config.toml
encoder_bias = "none"
encoder_widths = [64, 128, 256]
text_encoder_qk_norm = false
text_encoder_parallel_block = false
momentum = 0.95
nesterov = false
Rows from block 2 of the image encoder, named by matrix and row number. Rows with one number belong to one neuron. Each number is 128 + 24 x the weight over its row's rms, rounded and kept within 0 to 255. All counts start at 0. Numbers have three digits each. After the name is the row's rms in percent of the matrix's.
# gate: MLP gate (encoder.blocks.2.mlp.gate.weight, 128x64), inputs 0-63
# fc1: MLP up (encoder.blocks.2.mlp.fc1.weight, 128x64), inputs 0-63
# fc2: MLP down (encoder.blocks.2.mlp.fc2.weight, 64x128, transposed), outputs 0-63
gate.60 143:135128123126083126138114125104115107108183134101158120126120113128114118174100154178160148147155127120143152155100091072143129148125167125154156137129154093112177098098128118104105130146149124
fc1.60 154:152128091103096109128132159120160123101109144106114113163131128122107105152092128140128107149122127133068120121148158143182115108159164124088175167142166140101134118139134119070143118121148129
fc2.60 132:125135121226137079104131115129091129128125086148128128122174128134143135128129090111136134129168157132169119126133136178123118108166113138138113095116101133122091126139129131136129126164099098
gate.62 115:123108161129073127103140117124142149104154155155133124139130162140139128131205127116088123144126124090141126105166124129134112137126068182131087140124129124117150161106175134119117107122102107
fc1.62 127:172156121156151161138133118129122107154100124122129154147123149118128123125133098125131129084123128124100080137128166132122135105167137054114127112139078147191108105144121126159134169098122112
fc2.62 117:103129128139091119145152124081098130123131128163125090139149126115129161085149137123120143085137134117120129137129139130127152193080128125204110107130115094124130116090133127145146187127128105
gate.63 121:128142090159120133095139134190126094125142170125119143125130152119123110135137123128145114104092105127116114137163130157172154108136126069139132073162098118131127129125190117141090112128161116
fc1.63 136:126143139144036139122153125128131123114153130114109134162133130072131141080113141098129124150124150112130130129145131133171077105152110120142126134111155107129140124128122103186180097146121125
fc2.63 139:124144098226142101116125191128144144109106162128137113128136128117128128063066115155128122150154105138125143129116104127113126120132121177119137138102118123132128168131129123131154129129125129
gate.64 135:134113152119136124112126130128117109081138191122129121138162102129134109137117091165105112131091137128126144128115122090129135080115122165132129128162110120117103194183101128133147102137150187
fc1.64 139:133126085132117135133201088112128155106127108130133100128128168130175129118085129095129096130152125183131126128134138158113132122111128099146146124110125132120164128070170128159117126098140165
fc2.64 126:145093197112184135127093134178134127134112128150135101145134135118113133139097121113130130087118115098075128128103128120131177089121114149128113122156125126127121202148128114129152137147147115
gate.65 159:115121117136157129126112139104182162146100133181128093142122095122132127165106133196124128116118106099153122141137145107114112129086144129128128147136128143150112096136151109063119163094118168
fc1.65 152:133164125128078156119183110128152128151128120105121129116133133187174130134159114096127119121126102126131128128159139083127156128116097131129170083144112077162127142105125130169145093125106102
fc2.65 129:109120193090124176104142146143130128126121113106140160127055128127129127133153129138124141113111167132139134126124128105127127187092094147130128186127108153129103115145100130105129131103129176
gate.67 155:123132122173129103128128132155066151137088129083113102130108087118104160155158136109165173153127145104140128117131129109124132114132116065157147182133136125156128131128068132126130130126128140
fc1.67 125:161124130128149105156134100174110118129127127129152088135145153115093075159137105127161129130111123096098128133121072122110151143073073133135142132139134098129126181131147137119143109169161134
fc2.67 128:127152123131133167131164140113110137141132131061066131114094089120088181115117124128129165140158151127157142126118133121128094149147126138131140129109115146177117094138085130128125130120070144
gate.68 111:128144137153115128095118110131104106206104140128135136162170111125113125129142128087125139158125158093128108102187122128159127125130132103131121057080129109143150123100157152132134111127140135
fc1.68 152:153128134096168150182149109120137144134133169120120115133131116117114127203056103124114143123129123075162105122132155109111154116127138098119143132134131142074128128170106143117115114145125130
fc2.68 127:103126133101120128151153128175128127126128075124127126119144128136134163124163131077087113123132135111131122131134140112161176129113105159129120134170101130137119110119136114217127108127063128
gate.72 152:115102162144174122054122102125115141156128083146135125134109121122194128136169105122135164067102147125135108116147144151095120123131097164155099119143122149137125115141164128118122122123129125
fc1.72 163:129148098073082122135149114106185120101176127118110136133123134096133118135132146139124101127157082125119149125123115088117126150129143120127166120168179125127186141131133129074161113132132115
fc2.72 138:122116127116171137128132114089158147119103112167161100118131134129134143105184130148172130103084122124142132125155114102067122131120066088128126104171129149158122129140118128175121129123112149
gate.73 147:109134113179125127108133083123161072116128151124096171186127169129112128136149139144087130129114090127119115108171136093124126130113139154127122131133098121114154119133160103138119132160074161
fc1.73 109:065115146162140108121101134131123134137082128141125113114120112070116128123133133126148141128129167110125184083152153128129145161085127115175142144153132086125121100194124129126147128124115132
fc2.73 132:148137115105152099117155130147099130105128097110138150118134131125129117180145106097158126193119149139123166127142071126092125175138121119117079128124140127126109128127119161166106128107186154
gate.77 103:152128102193172112110135102111092156133108096157131114135135141129074128153150122125109100120123171143131105134118103135137179126111156150134137097123157126133174096115131106093145101096138159
fc1.77 114:141179128119143138131118117141110092128114174128126132110121135127160119096180169088113081133133137103140140139067149105145169133128062118126136175145145127129095122126120137128116122155124097
fc2.77 130:131126129128137112126098157118131142150096128145124201138109129167096119105076139143155129131089124121132057127135117120128140127132169126132126127134145115137128128130132124035145140107141155
gate.78 125:075079092110142103081130103132141160131145126152136111147132071141141130129078128151136127122076140123132128158124143124147130129122140185175128147110123174127127129128130119083113165127133128
fc1.78 118:123099107138149123202128142096093132157120102125149156130128061111111179128114115125164174094128137128125115102128128196122137141098136126129116149138151156139098129134127115132093150120127123
fc2.78 138:088156139134142105167126090154112095113116127193080123131147189127120123108140128098138110133129137128109101121134171086134159131126149120123106117146120121054152115134134128128154145148126106
gate.80 115:148088130134138116132128093165115145169094172166127141126127128158115133110110153143128112149119114152130130044103128141124058100099139173103105104128131137135114130150119124136099156130127117
fc1.80 114:136154098100119140124156143127100146129070090120094106132144124113130160116118133099128171098093129122124125125143171140130178157104086174117123080127127143145163140141172132132109153123121095
fc2.80 105:130134172138116116141099143118113113151147130112123129127153124133125098223118130127106120124123139159037128130150102130130128126145135162127130119129125121127140121118112127137061130182119128
gate.81 113:128121165127127153126100126133145127127122130147103149118092132146179069139184130115110137177127172153120160108123126140132127087124099115105144138129121094146113122105111158133194114105121086
fc1.81 130:112130124145114084095155126125131120074144159129158117148128114128145129137163086147128099113081127146152143132168126081131128162111089158139124152097112164128107080169120179130128139125129136
fc2.81 132:130146093133126129128133163137124125131107107126135125131130125135102120121137111082128112104137130162195170127134127182121154129077147128128122098121127161178087129088111134148080123106127186
gate.82 139:097168114144129136105073143162128100117077134174131149127139099114154127130132123173081124156162165140116133141122144105130103119119172159120081096128153117113130085127113098129161134126118134
fc1.82 152:137103108055170153142168097132177121128131128150140127158127196132190141106139130127101118098134131128106106134125142105108118078125146123124101122128098136118163130147133142109104127128124154
fc2.82 172:080162128141123133137081132164122118114122128129112122124108139132127124114139117145128098141133148118150171127128136082152083104130128090128128110157159163108127100187103127160210112131114127
gate.88 135:150135082114124094154113123181135104113129121164150104137126145154169104159120130118128128132134127174115140114112117101139138137085094126123104111163129121068092154165131129134125131137199124
fc1.88 116:091124111148173105130104132158105160156082131169156136124140128111124124144127144112129153183139132117127149081096091127134115124126130130108128135133146109110125127144088110090188068131143156
fc2.88 132:104165143134126131129125124123128142102127132128073165117125127128152137096138102126091145128136130114165092133138186147128126092127110118131138136129148137169134096127053127129144125141054090
gate.89 127:211129189123134140127113051151127148109128125128158128137134118162156091104166140130124134100130107121134078120152128097120131113107150127137133070151120115120116128127139134103124115129130129
fc1.89 116:168124118148130158123136086152142099105125151136126126145109102075113127116111134134158144095131128111130122088125140132128084121114136126159135116128225130111124111128134100088143151167124173
fc2.89 125:138132133127127131128140170120144106126133129127075159125120141127140146106093134123119078168132081120177128136087113136114096133130120158126125132101123119177069175152130128167170091116143132
gate.93 148:100109129124127106120164138155089127122140135137151180132170079133135141083131110078087124114133132131130078153155145139138179133130122130122128099140125105128144136146128148110083138083171101
fc1.93 136:114112119163139130132152128118120128135115123176143125125106142118126136114179153107140144137107129102127114104128116135182084138122116151117023132117106136197099125140143128137124105137130135
fc2.93 137:179151130160118154128106122120128152104112114125056128135128127126128080116143116126096130137165108120148158122127144172125131093130160156125117112145141109091147130120134100160131213120120129
gate.95 150:155072132151125129122107121109131131132115133168106143156172134126132112144134136114086130153127133122127135131114140165132139086093156113151107102195066137112099152124190136108129119100121137
fc1.95 142:128154110135116128098129118127087168123139105129112128132139127137121165107100088126108118162126128109168180136153127127120115156128134158124137130194116166118104082128076128166143149069133132
fc2.95 141:115175128159126117122137126128163080117129130127154104136118161136079158132129121145161126097123111152131123131130120137126122122145128129134071125037155132114151126129080102136127138187129111
gate.96 131:131141180162169153124064129129091170128094152135129094129122115126119104118150141152117145121073127130200127150125125162087126155096124143100134132119114127110133106118115124116114166130125130
fc1.96 130:133110054116126157116148135149132046121149184081126127112153132112138169126129134104131116141122127095128117164136130128179124130132129115126151129159162105128138088082123132133125121130121135
fc2.96 138:168104170099178138110141112128137113128158128144128160122083100122136134102173118125140081112124158110116156132132130098106110163141165116123143150083122139085117129143107138057137134126126130
gate.100 104:126132128123144131123106127132123120121121142131130188126139131174094058129097125138147127135100146138132085162082096123135129170093131181152136123122130159140131118128091096100095135156113169
fc1.100 110:123147142106147129128124125166127119129131125123145251103113156163125090107121113124132141135114137128143084134093086129134129151127128141146127128148109158147121113099102101104133106135121158
fc2.100 182:124115130130106128137157124115125134133128125130130077119076101075156168128175196138118099129174101129128111112137151120128130130172141128115135146131064115097110131154135146140131153111167125
gate.104 155:114106154096130119131060188130104142157124142136133125126132126123104073114164122123116167129123130138088106124135128148189127134143114118134119159136120158198128093129128125097154141129138115
fc1.104 128:157095129150107115146127160135125136097113150103122162098084122128138093152129133128126121159127148126125123128102108138112150129232125130116138121125141112172131151135093130101104175093133101
fc2.104 136:122133128073107173142094157130132124128142140128126125114164180127132113116124109150142110105141129116070092115149136127169135128125093132115126129089109162135187084128133147169137075138128128
gate.106 124:120160113132139104164102128132095148140062168119126108194167083128113119143131093125138136128064130169129117142140125136128125133115125132149125130128164079084146123136123127123108117159138146
fc1.106 113:129173140099105136125117127150122147127120142065130120146140128098157129140099127096126114165118050091146131159116128165128125135131100133154153130160125127116128127128124154145154057135163106
fc2.106 131:115111132141119158108141148115128114146184085156128201130145096127189129097138142119154165073136127122122115109099126109128110104147170168115135127134124149124082127139125108114128130127099135
gate.107 136:162128129084136128181107130126107134132178121148135095112127126155149139181103110150128142124128099132126128132101122094135146098128130169142082153123145118105135110124127113072065128119134177
fc1.107 121:129175131149100141084111162147124129167128115124134076087151135139101100146133103143089100170130130133153126133124128132157127107152147163101133100080131119168127149096153132076126106117124154
fc2.107 115:119120133087129119116190129153150178133132085142129125121104152134140150138150189120128128123120128126125149091126112102120119130106103140187104159127132128103085135149134117145096122174096083
gate.109 120:124194168165100126071063129131114113085124173128105133150133137131093122110127157150121122119113122142128164129163146116136096136124158110100170121152097120119123089145137125128128141119144137
fc1.109 134:140137103163099114101119162132128137128098112141085119148123114119107092218134134098110173100113133131129127117155170144160152143128127088152149100112125132138114148138121127162140176101119124
fc2.109 133:153024121138137078116097132115146130102128127145125149138068126128106129114135135120160115123146120158160118128125154164102125136126125138128127130149145115117128133148065125085129162142132134
gate.110 113:198119144111126143168117188115118127099082164104115107120122152119127130157096127143126129135113132161144116123125148165126138112121147113095155145165116127086139120112083075112152158114130124
fc1.110 121:161164135107164149088126170135111146120121127100088107127141157128117077141112122126093122147129128210141122110130128128110134088130160129128182162094126137108144141077129130136120126116130130
fc2.110 121:118120131065128126125109058103134187151124130139134127141136119128143163102125128128128128127152124075148143097142122163129111135134049157131097133134130123110181154138129127097125144129127131
gate.114 171:121137123127129109088142123153107128127122111136148135136128144128105100128124096183077133094090126129180152126137130134159199143128191128133117144133161093141121122095081139118151131096116129
fc1.114 138:126064135134120129141151129130130119095120125130109128168149130109111089117133129174136145118120119163140131128085156134140155122152125075081079129115182091131125121116179144138126126175109131
fc2.114 121:155127117145145111123126121120153120128112125122147129127132177113146166172122098186156184126132129116130130106128133178140129142128146090128126076098109128107135128117079119109080117139175088
gate.120 133:134133130119118126124152117124183093088161168145104119132110187130128126147125127144117126122140137144114184143115117093149121103146209122127157146131088130129158120118124097096131126080126128
fc1.120 106:126131116182180130119169118167126158130127127148148117117123126105127142087150142111128128099119125136145130097129159131116080126097120154130072125072097143201127140155129146133124114117105136
fc2.120 103:055128154071120171126162132106128112128120132128155172126144115132115129106122130138153069112133165157144096136112117084128130129131126060101091128119126136142140119129129130126153125148134161
gate.121 111:153129147137083115055126128128128121116174114126130128125153116154174114128151118113124110119125170126165141137178127117089114125160134107136183121123129130148137114073125131107188110131114119
fc1.121 113:111130123074156157148098095121135138128135106136161139133132063130166183141116125144127127142136127118138144133149126147063133130123140128121127142102132166106084080136159105069131129113129135
fc2.121 111:140123194080099145121128127124138131137127066099167125096134133135171093143137144148129128127108144128125116131154128142136073127157123128098132136134127125128121115117140133161127037153128129
gate.124 130:120153066141087088148093116120111128127114102126120087157178127109103098113103123144130151144105174129125155128138128118125124130134132099133151130152173156131088127107167139112167141165167124
fc1.124 113:157117066131148119128153107129181131110119128129128127187130120159112130094155152120147119155107115172121125110119128127098155105128138089126138093118115138128081156174138134070090143129137128
fc2.124 110:102113118118105129128094127152137112123115214115127096128154152118095111146077151143129111137127166128155132144128128092173155129137084100125139131129165150148148127110112178106127119151110098
gate.126 120:103095104137159130109131169144140128124134168151191129121158103106174123135128120142128128100143133149128159107117124124167042107125141145074130130131124127126150126129093125116156098095129124
fc1.126 140:105111193155093094109138127096121167137161147110131138126169091100129151082122104137147114112132129107098110150132127107112112143183126133104156165127150156131167109128113122121162137165127105
fc2.126 157:154129128128123125145129126081122131134126124080117126168103124157101113181108157129136119159077099120129121176130125150134136143124132096161116137118124174122128143131196132133062156107124137
gate.127 164:135141101151146129127077114086121110133136194129128203124118091145102101128125126073118135136143145127104068135128128127125066109132128146126157137127124130128153154124150130143128141098142133
fc1.127 163:105157143126119151160073153094182124147129155145116114119116116131151147158104126101145123102135170126122121130174113161122085125132075148178132102122109141135124168115100129088117113130151110
fc2.127 134:131139128132113131111124124134143130137138120129157104129145189093125149132129150156132182128174123069120170097135111187126163114123151093129127084123096151081121128129090098126118134140141116