From a checkpoint of a small contrastive image-text model.
Data: trained on photos with spoken descriptions (Open Images, Localized Narratives), 50862 training examples, 60.4 epochs.
Rows from block 6 of the image encoder, named by matrix and row number. Rows with one number belong to one neuron. Each number is 500 + 25 x the weight over the matrix's rms, rounded and kept within 0 to 999. All counts start at 0. Numbers have three digits each.
# gate: MLP gate (encoder.blocks.6.mlp.gate.weight, 512x256), inputs 128-255
# fc1: MLP up (encoder.blocks.6.mlp.fc1.weight, 512x256), inputs 128-255
# fc2: MLP down (encoder.blocks.6.mlp.fc2.weight, 256x512, transposed), outputs 128-255
gate.426:484500501512452530490503425469532414542669434657611545483369606488380498510547500527350499515493537532485492500502524503497490643505498562549513498513497508491563472499500530474489556534497527589491489450451531500514478492478556559497591501674498489443484479493445498518500498498524482496489501552475349500521475566498497496498457500507422579513487526435536474512517518504396503497536
gate.433:456486496474532500316474475495476497513508498503501476501507497500505497515501508530374541498525487475500499506502492479470514501476521493448569529499483510415491541501501495557543490499479505498494469503511500490503513627532472578517491505556532500548493469471501521498431504500522500495486464513500496500507493498495510456530587499455483499505574487488500502508500504503455464375519
gate.435:477437439500531520583512481522503418495522496548502575493562472515489547493561478488521436497544508502601499506495505500510499497494489528481500500515495499500575507501490496498505486496500491578499504524502494511486480500585518523427481500483529454590504391540510497438513531420501493528486500501456485535499441477499511511495496499506533496497497551587498502498496500498497460541552
gate.436:471500511526428478538632465498560410499568486516508627525522381499504500434430436500462482563424566499499521559498488477499500492505538496499490501494426427491542488431498515488502536507526501470431501417480500518501510465499499452598471492528464469474499436477496506500506457488537522506487499423510551600494476377640499520459493539483498675598510441500500501542467495548500492640496
gate.440:502516459503689547587495467503507625483456437507505524498499564499499499507511479470482459484396549548516513495503557525547500516524526482529499500510497508502501498485506522454480548489623492499487585474463507471414402537499587486499499499530492516494500491438501499534448491500546516518500501583500454438490521477492488499583489506499493499404484536439498495499499520495503536459479
gate.445:450497520502399425493516427513433509499479513610500497500506494505497567470514529505596547535502535499486474503496500520496531543346489480517469516503507454502557508488500481415502509499384588540530501507526513492516500472462481441508525496500480435502502482629499519488498500531513452529506494474537480489497484480480502525619504495529496538505296562434573497496499505457449486538348
gate.448:463497492460540501502472499539507473477459536491504501506593500478398498519478539499515483500516505502618472490499519623496511567532521450504500532584525500517491484500526458517508432371538498586460518479468500499493688481499497522512497534537511440480495502417503536620509493498630487563502416490503499598553519462449499497486492498414500480482583642462539503465559478453460490501492
gate.454:587580511501497500428472566557474555531544494409512512489508500470512502497499458522470459495504504502508502539499512500465524560504494540404551431504458502484447505556505492475506500538508548482423503504534499600459438536495409496508493507502518543613519518529505455499516472497471467517502509513648476450474433494492501471459629570523517543507506436456405499501491544425500515474535
gate.456:427496542501469380631500626501442502501408505447474522498492503498497482501446280525461500492500500439501526501499514500500497486498524504500526495556647452563399485471500485524526557541508477523472670652514500530492394472527405462498456500523497499500540521566500498552499479488500500506499500505530530481580542494550515500501526499496504465511508499377480498497504505529431487552477
gate.461:534482537500373362484500474495487507497386504502569502504481583497499504415501439503560440498452497531512496502572495514498498498496502562510586546518581482505345485507505496501423479573516500499464617497525490494419565498612504453501527478568506499433500521408570491492505401501485435486503432541500498499490501477567484499412491472526443500438506473515512433517503468555494485477588
gate.462:500509495500496485498500499510475480507518490463522524505373494512640535460511526475464500453402486499507501542499535560498501629504500523483458472504533503522505476507500497555531499507436497506521413271500496503472550551506501469546500500571448504406501546502501501422495581500507497505525500501501430508630499451509547540553592516482483511503540480462513423500528513512495452463421
gate.466:515503441536443527500537501482492501518377500480496492500499443510639379582431511501503497499493497500502437506500490461500508454558533483511570515501481448459548518502500546541472502531492504619519528482496464531458625476543540496497507500385415502553498424564567446500443494530520384477498528356487509548456503509500477500476362534485501471540561444474477494583439476507499474542497
gate.467:465497539490503297502480446486516543501533495494421497414454620502485405542500705497484510604498521505504536500492512523507500500490449506498492484500491552507518506343512497391494510501505500352501546640466487503504494627560519518495487502372513496528500542625496507499419521497500511444495500498500588498454484547501496535466508492559530501490536501569501502459507474495429505493724
gate.468:442516506516478507476504526500488576504483485455558555427490618453453510502493421465466504485501497501450494686500490499485508499486479505493578524505543443469633505473500483502423501481492455508471609588491497480500554435507483627533479492505426481501415523472549466571488509499601491491513519527520512501503502533467499493459437498502559478462481403622450508478516474556495291495465
gate.469:522502496503521708474468482565445509500499512553437566501550679506549506492519525509461422438539315486498543580508547499521501508490543481505465501439501502515486479562462499569504591371465500533529546496494500433499508449495513457480596500479500493547501502479494503569442528453410500499498487496677545497451542472504550369500511498478490534530500492501481282505500460495513445362501
gate.471:486501502482432413688495497503446485403434544505486504513515466488478517437495563510491597503502477507539467506500516463505502526491527524500496511500468504558636439412500496500526497418500507505498455482467487502474499496480368490544442499495476444515500508570500435596525502444502498559520499472533545591501418487491474560449551522627509506523439511510493508499520631523479485540495
fc1.426:458501512536433499584501542510523520481491652452499457507457454546556442489458516491736513474504429461490510499502492501491496511637498526471488485567497486499482515520500520500590403511493576482507509478510509518462538442480466464491335519421500501496513552507502536404459498490450504482543453445490500500481514471608499500502543516475502351469500502499520464455448531472478494479560
fc1.433:449536529469517506491477610527423525608471473559515501463493565500449530484462498493592518470509502480499556499487492494469470489499447397477515512500502495514531498501500550512523500498499482516505497522492491475521500511498490494544501498499472508558517489503513497506522543484495539498502496499396500467420456536491483484524485503496495516501497487572583506521616488502501499344507
fc1.435:515485500496478490607563498531490498500501503500496494497556505508496514555496364503634424489499500500545499497494506465425507541457507566480508514548530500480491506500512501511502506482492528470484500474495488495510414501546498452500325511508383480563491484720501506513507502501508498518447494535567499503509488493474501497494517499492531499499486497540501503508519515518506384593533
fc1.436:523416552488500484453510500491450677497502517497503502490538517508521503325493508497441506486326512499481493467501518491490496522544603498506501489506399501524617495512506479541423465491604426533500568426514492493494505500500553471490552491559495495502517499364539451514490480513606500500500446493543502486547542587590418506453497500474487501492488499509494508564523518500500497472512
fc1.440:506454561494529487611553498511322646500484474494495500455500459526515574506512518500545505498439503514499532498499493500486490460464502380590493509501501508509504456493501500498550577497509502500499499463500501499557507473499513599491527484429489501504455477516487568489472498544472453499487501585507500518503539619503430448467515501505497541504500501422627494500448528577501497532563
fc1.445:517533496495510530556499467500684502528564444503500467452430545500498474500495497489493500511541574499500562613501581493500500446524470451500530499511519494500500500520486544499490666466537497450459515505504500493417474618538499504535497523491502587497468503567500426494494499495498501504501500483343549430534496438507496580496445485572505497364520502500557490478563478596500521536489
fc1.448:538479372498488529591502475485506513489488591500424500499502479501517478505498499499486499518500503499500478474509501499499500491560512621504467513482316527539472470488503500510489488650487491436544585421499504501500459501499456476496460520477447463570455634623495513515513521572436511503460490500520503502521500502508315504493508479369501507498535508490505455500565499614508397574515
fc1.454:488426564499561616422492502520592484470500598491438500516494505536481403496492328526631555480501501443501516497516567539464514559602495491497500465504490503527338482633500515484511490451495482525500480487498518524499476485502489633527479488504479392511455443458501502529545568538488504490506500507509499502494511501519495603500492497524536559569542582517527486440507502421463482553487
fc1.456:500500499500500493476511494463503500476551470500500500504503530516492531482565643508545509501486486494576503501510451530517506534514486494492486499462439525503498510493495499491483468494548506366500496366495492501499524502506502543517573499499503566508464439475500545474515508500485480493502531500506522522456513410569496495500523505570489503489499501526473481476470500515496500434538
fc1.461:517690504536514486505500507458503446533481436499495491516597522482559564549493499513500463500430498509507520530538408497505500480494468537515492591469508470482502532501522455497549459604497492450502657500559489536500495495712449408500546442490498625539500499498498498520472455545502494376509495595512431463493490502412495496497528474500572540404496322554501518509498447532494520556538
fc1.462:489552514489571497503498432502460466506630565491356527491512538503518535501371360474583335532504489460593521473500493465503490458429489506464505544508381486533545535499500501480486458481490483492477485518424500506501525593500495510504449501540500579433473566302504435551502490544499573485498500505595490523398508524616486372381503497431529501497500549447426507557493512501475499483509
fc1.466:494530476500516410429499496499528490502555451526460492480478523498433493409597405498505605500546499398488548499526527580442491536488408470496474494536477500497546479499528506496571510416498505512500493566488508476503425608501497508542529533518500389461488474505446524498511526544487547485523500502509418501507558498540517535478557510488499640499500571496481469418551499531543499539518
fc1.467:496613449463539609521445441482487475470534509486540520499447474484505392538475499502464503500555514470490543500500504499542494569512441652525509492492471500473501499488479500413489516478545463582511499589498476582525500419520446453502349500500506500525500652574502500438501533398486472490508536493484501514386496512480498468502500449618629495443434465497454432398493390608618499562581
fc1.468:391488499510501629502491521500534527540499503543493518511678534502500515489466504503502572494507509518494499498455501452538425582535554480457617434500631532538498416500497508497525436497495483480479484503453505495492535501470502502508493473496520456463534501505525501434500512494449558558442502437494479499551574494419496380485418468490415516587511632458480491449499489465486491499429
fc1.469:629485523614507623643502441538497490541588424539495499525490569576591545505505520500511467506543333494560539599609435497430494472528500396578456495368577492440501447500457503508523501417460463487500392511462484500498508454541505476514579544410531550475543495479382496386393515479334509527564488499514580527470499483475540328518386535344501471506500472499504392504487335512473489530538
fc1.471:515532500496524546495431499443563502502476501362503499493396483538515437483449466499391447490478501469447473513500502485562496508498492461502505547484488458500402501472524498501527484488505436496481546495560499504499488526470486587520385517510440654500490539501519494552489498450501473455516515473392448499502622447501507597504510489450508416511557463589502467539486462580598512504478
fc2.426:498482348492497506515502503502544541492498504505501454491496521499516506499506438499286498500498508499504351444495484499549522423501500501496499519500387504500492541500500484457487608465487500593499500499531500537510495576554502488485418490511511490500444412506500521494510500647503505499507518478500511500513555500449504500515508500497500612500481704486502515506504498498446512494388
fc2.433:505322508510541359371502423502495503504491504505484450512472534501481498478502494500514461501499492505468492603500498495643502498502496582492554449501493473501474621507500499501489563542488503501464492526483510500500465441484507589499499501506509410495319494493500497498512501498491530290493509552504525510488498457483505501507502511501508483520496528449394486511519456500497454486495
fc2.435:498454465499491558505516457472487505500500481582515500468501530500496503519500480499500503501532431508430332498500501498493500517500536487402443574496502502467425508500500500497477522546540500497492552518499546500495514481315500500571498499469500506495483677394498482498500501558493509510500504503519433499500473385501499498425554499389502496499488557502503513509504565495429553501536
fc2.436:430553502506503489499499542500486514501490233537499505535557496500472551499539663483527501499500452500499545516502466431502466501538511500509492514501518496508592510500500500501508496577296499536486494500514500501500565476512477499507707500480370569487498509509500505499511505408510500515498500398494479482500674577502502500512354575469476503502499501541502490500513494477514486594526
fc2.440:500455510479500496502500491486534439524491565501485510510502498500494494484486507500550499502473446492503345499568501500503500502529458449524500490499435500465489443500500506475495281396502488497536569500502501500453494500540500353405327500476386496782516517498500413501498500502490459387503493493503500499503497479502522562489500518500501472543497483554520500511434485500497520528707
fc2.445:519497483496425558501505456498507441503557516501538497500416503545469500504497505543497399524422506502478603475500500543497487451625513491502586496500503501501486494510500489520500493516485512503490492475501511500500523502475520513716486537489500479560602502503494509500502489431499527398522501553506462484500500501466530476520496500451500281450503498504516452506501512499512414459546
fc2.448:488470481498499500399512534500674530503488499504509464531537584501503498501510489492309488502501488500512539379499495496514501542504501467500515500494462498459480499520500499490499483498455494452361529416503519502544524323469438542346442515572487387506484444597484494529494503499548509458572500450473500517500508565581502650498495573500489319538500447522492500499436462499480522521500
fc2.454:421488500500500574499502531500493509482500486457428517496497438500486516519515639534501502500500499501474499421491516487481472500497509424500716500495586500509530499500495513501456569470511470527517503501500501486506529495520499417500495517371487563433502500557513498555485541494488513451475500617544501501482522493494502498499556500500490482500503496679502512498499533496453513508555
fc2.456:450496538501506499505499478498491527507499549500368500497501644541460502538430476542486525500505502481495494507500501499496461531470415236503485460500514500647522446494500487499512500469496498361502778515500500503509449470415499546504500499470412571446510537483501497502501500517503524462507496503461508416500489522504508482503703476499492464551479539503469450579462601492498501507516
fc2.461:535429484449529486537497514500480504500438457499497474503544503506505499492451554489498500501498501499498473372499500553495501500480503554498556499502559501459500500501500500429500455481512480500487497417501504499500496528513501492497502500500531535494564520501500500502501503499453505503500513495559519515474494499631488498474472501459499500507501338478525533501528497478610511464500
fc2.462:498463488496457497374488562500500444505449495509493496524465324500559505489497492507476525494503502509500635499579500503500500520574513470500696502500498499458422499490500500500617502502457500388614500459503501483502499476503518533501603500537402492504501503534495501498501542509545475498507500500510501500490516509489501500520482503500495481503514515492519503448500501547498482477500
fc2.466:499488435501503501503503708467512421500495498481500513495493499503521466502493498504521494501476476501508531500500530501505500504530499500554502522535446510435369502507517500500467614497489513529527500498504499499501435599550509474574501499498592487500428519557511466495499508445492502497495499499515513500486554504601501494534482501529501485500505499514502500492350504460500505360515
fc2.467:446480501531478488502500496498501513501496508498503498500511480501498546520499498501491500500496484500506556551500500503503500466511329520486446511479456515537605506495500500508517507499270501417515509390502499498504503505500641572502462502486464546500486463500500501500506501499482497494499454499516535501553504497522497537394555518502529488498504501488460527501480500499499522526402
fc2.468:489530571494503512639478498499530606500445540375494546483476459515318389573459485500502519498497501500492491509487504490500500519410501521453576495500514485471527397505500500478511498499481494503500411501500505500521472554460472491500541514501502536555495513496500414566500534487537458471518477518500513507499499471515535524500474518499499496493492508554501500342520504502499556585388
fc2.469:399505501513500458500493668498481499523499456513502620641499505494443487493448501500528417501502523500505523535500508544501471500517498498512494503500500501500482475511500500503505471615499500503497497499498515503513493505540500498500508505420372528510574543502501454520499501469439507501500501534520393512500517502480502497505545501500459477441586433601498525493500516490494618400501
fc2.471:494450491501500533494500477500508505509505502503494499489499523475513502593503498501548472488499498498513502454500501486501530498497406504500211517471496528518519601495500499496378453594505490502500391462500493498500468501627608645504502503452500507493553496504499568475500503537297496537499476461522542505503503350578501495457489502493537422501500694517503512517498493405494502500756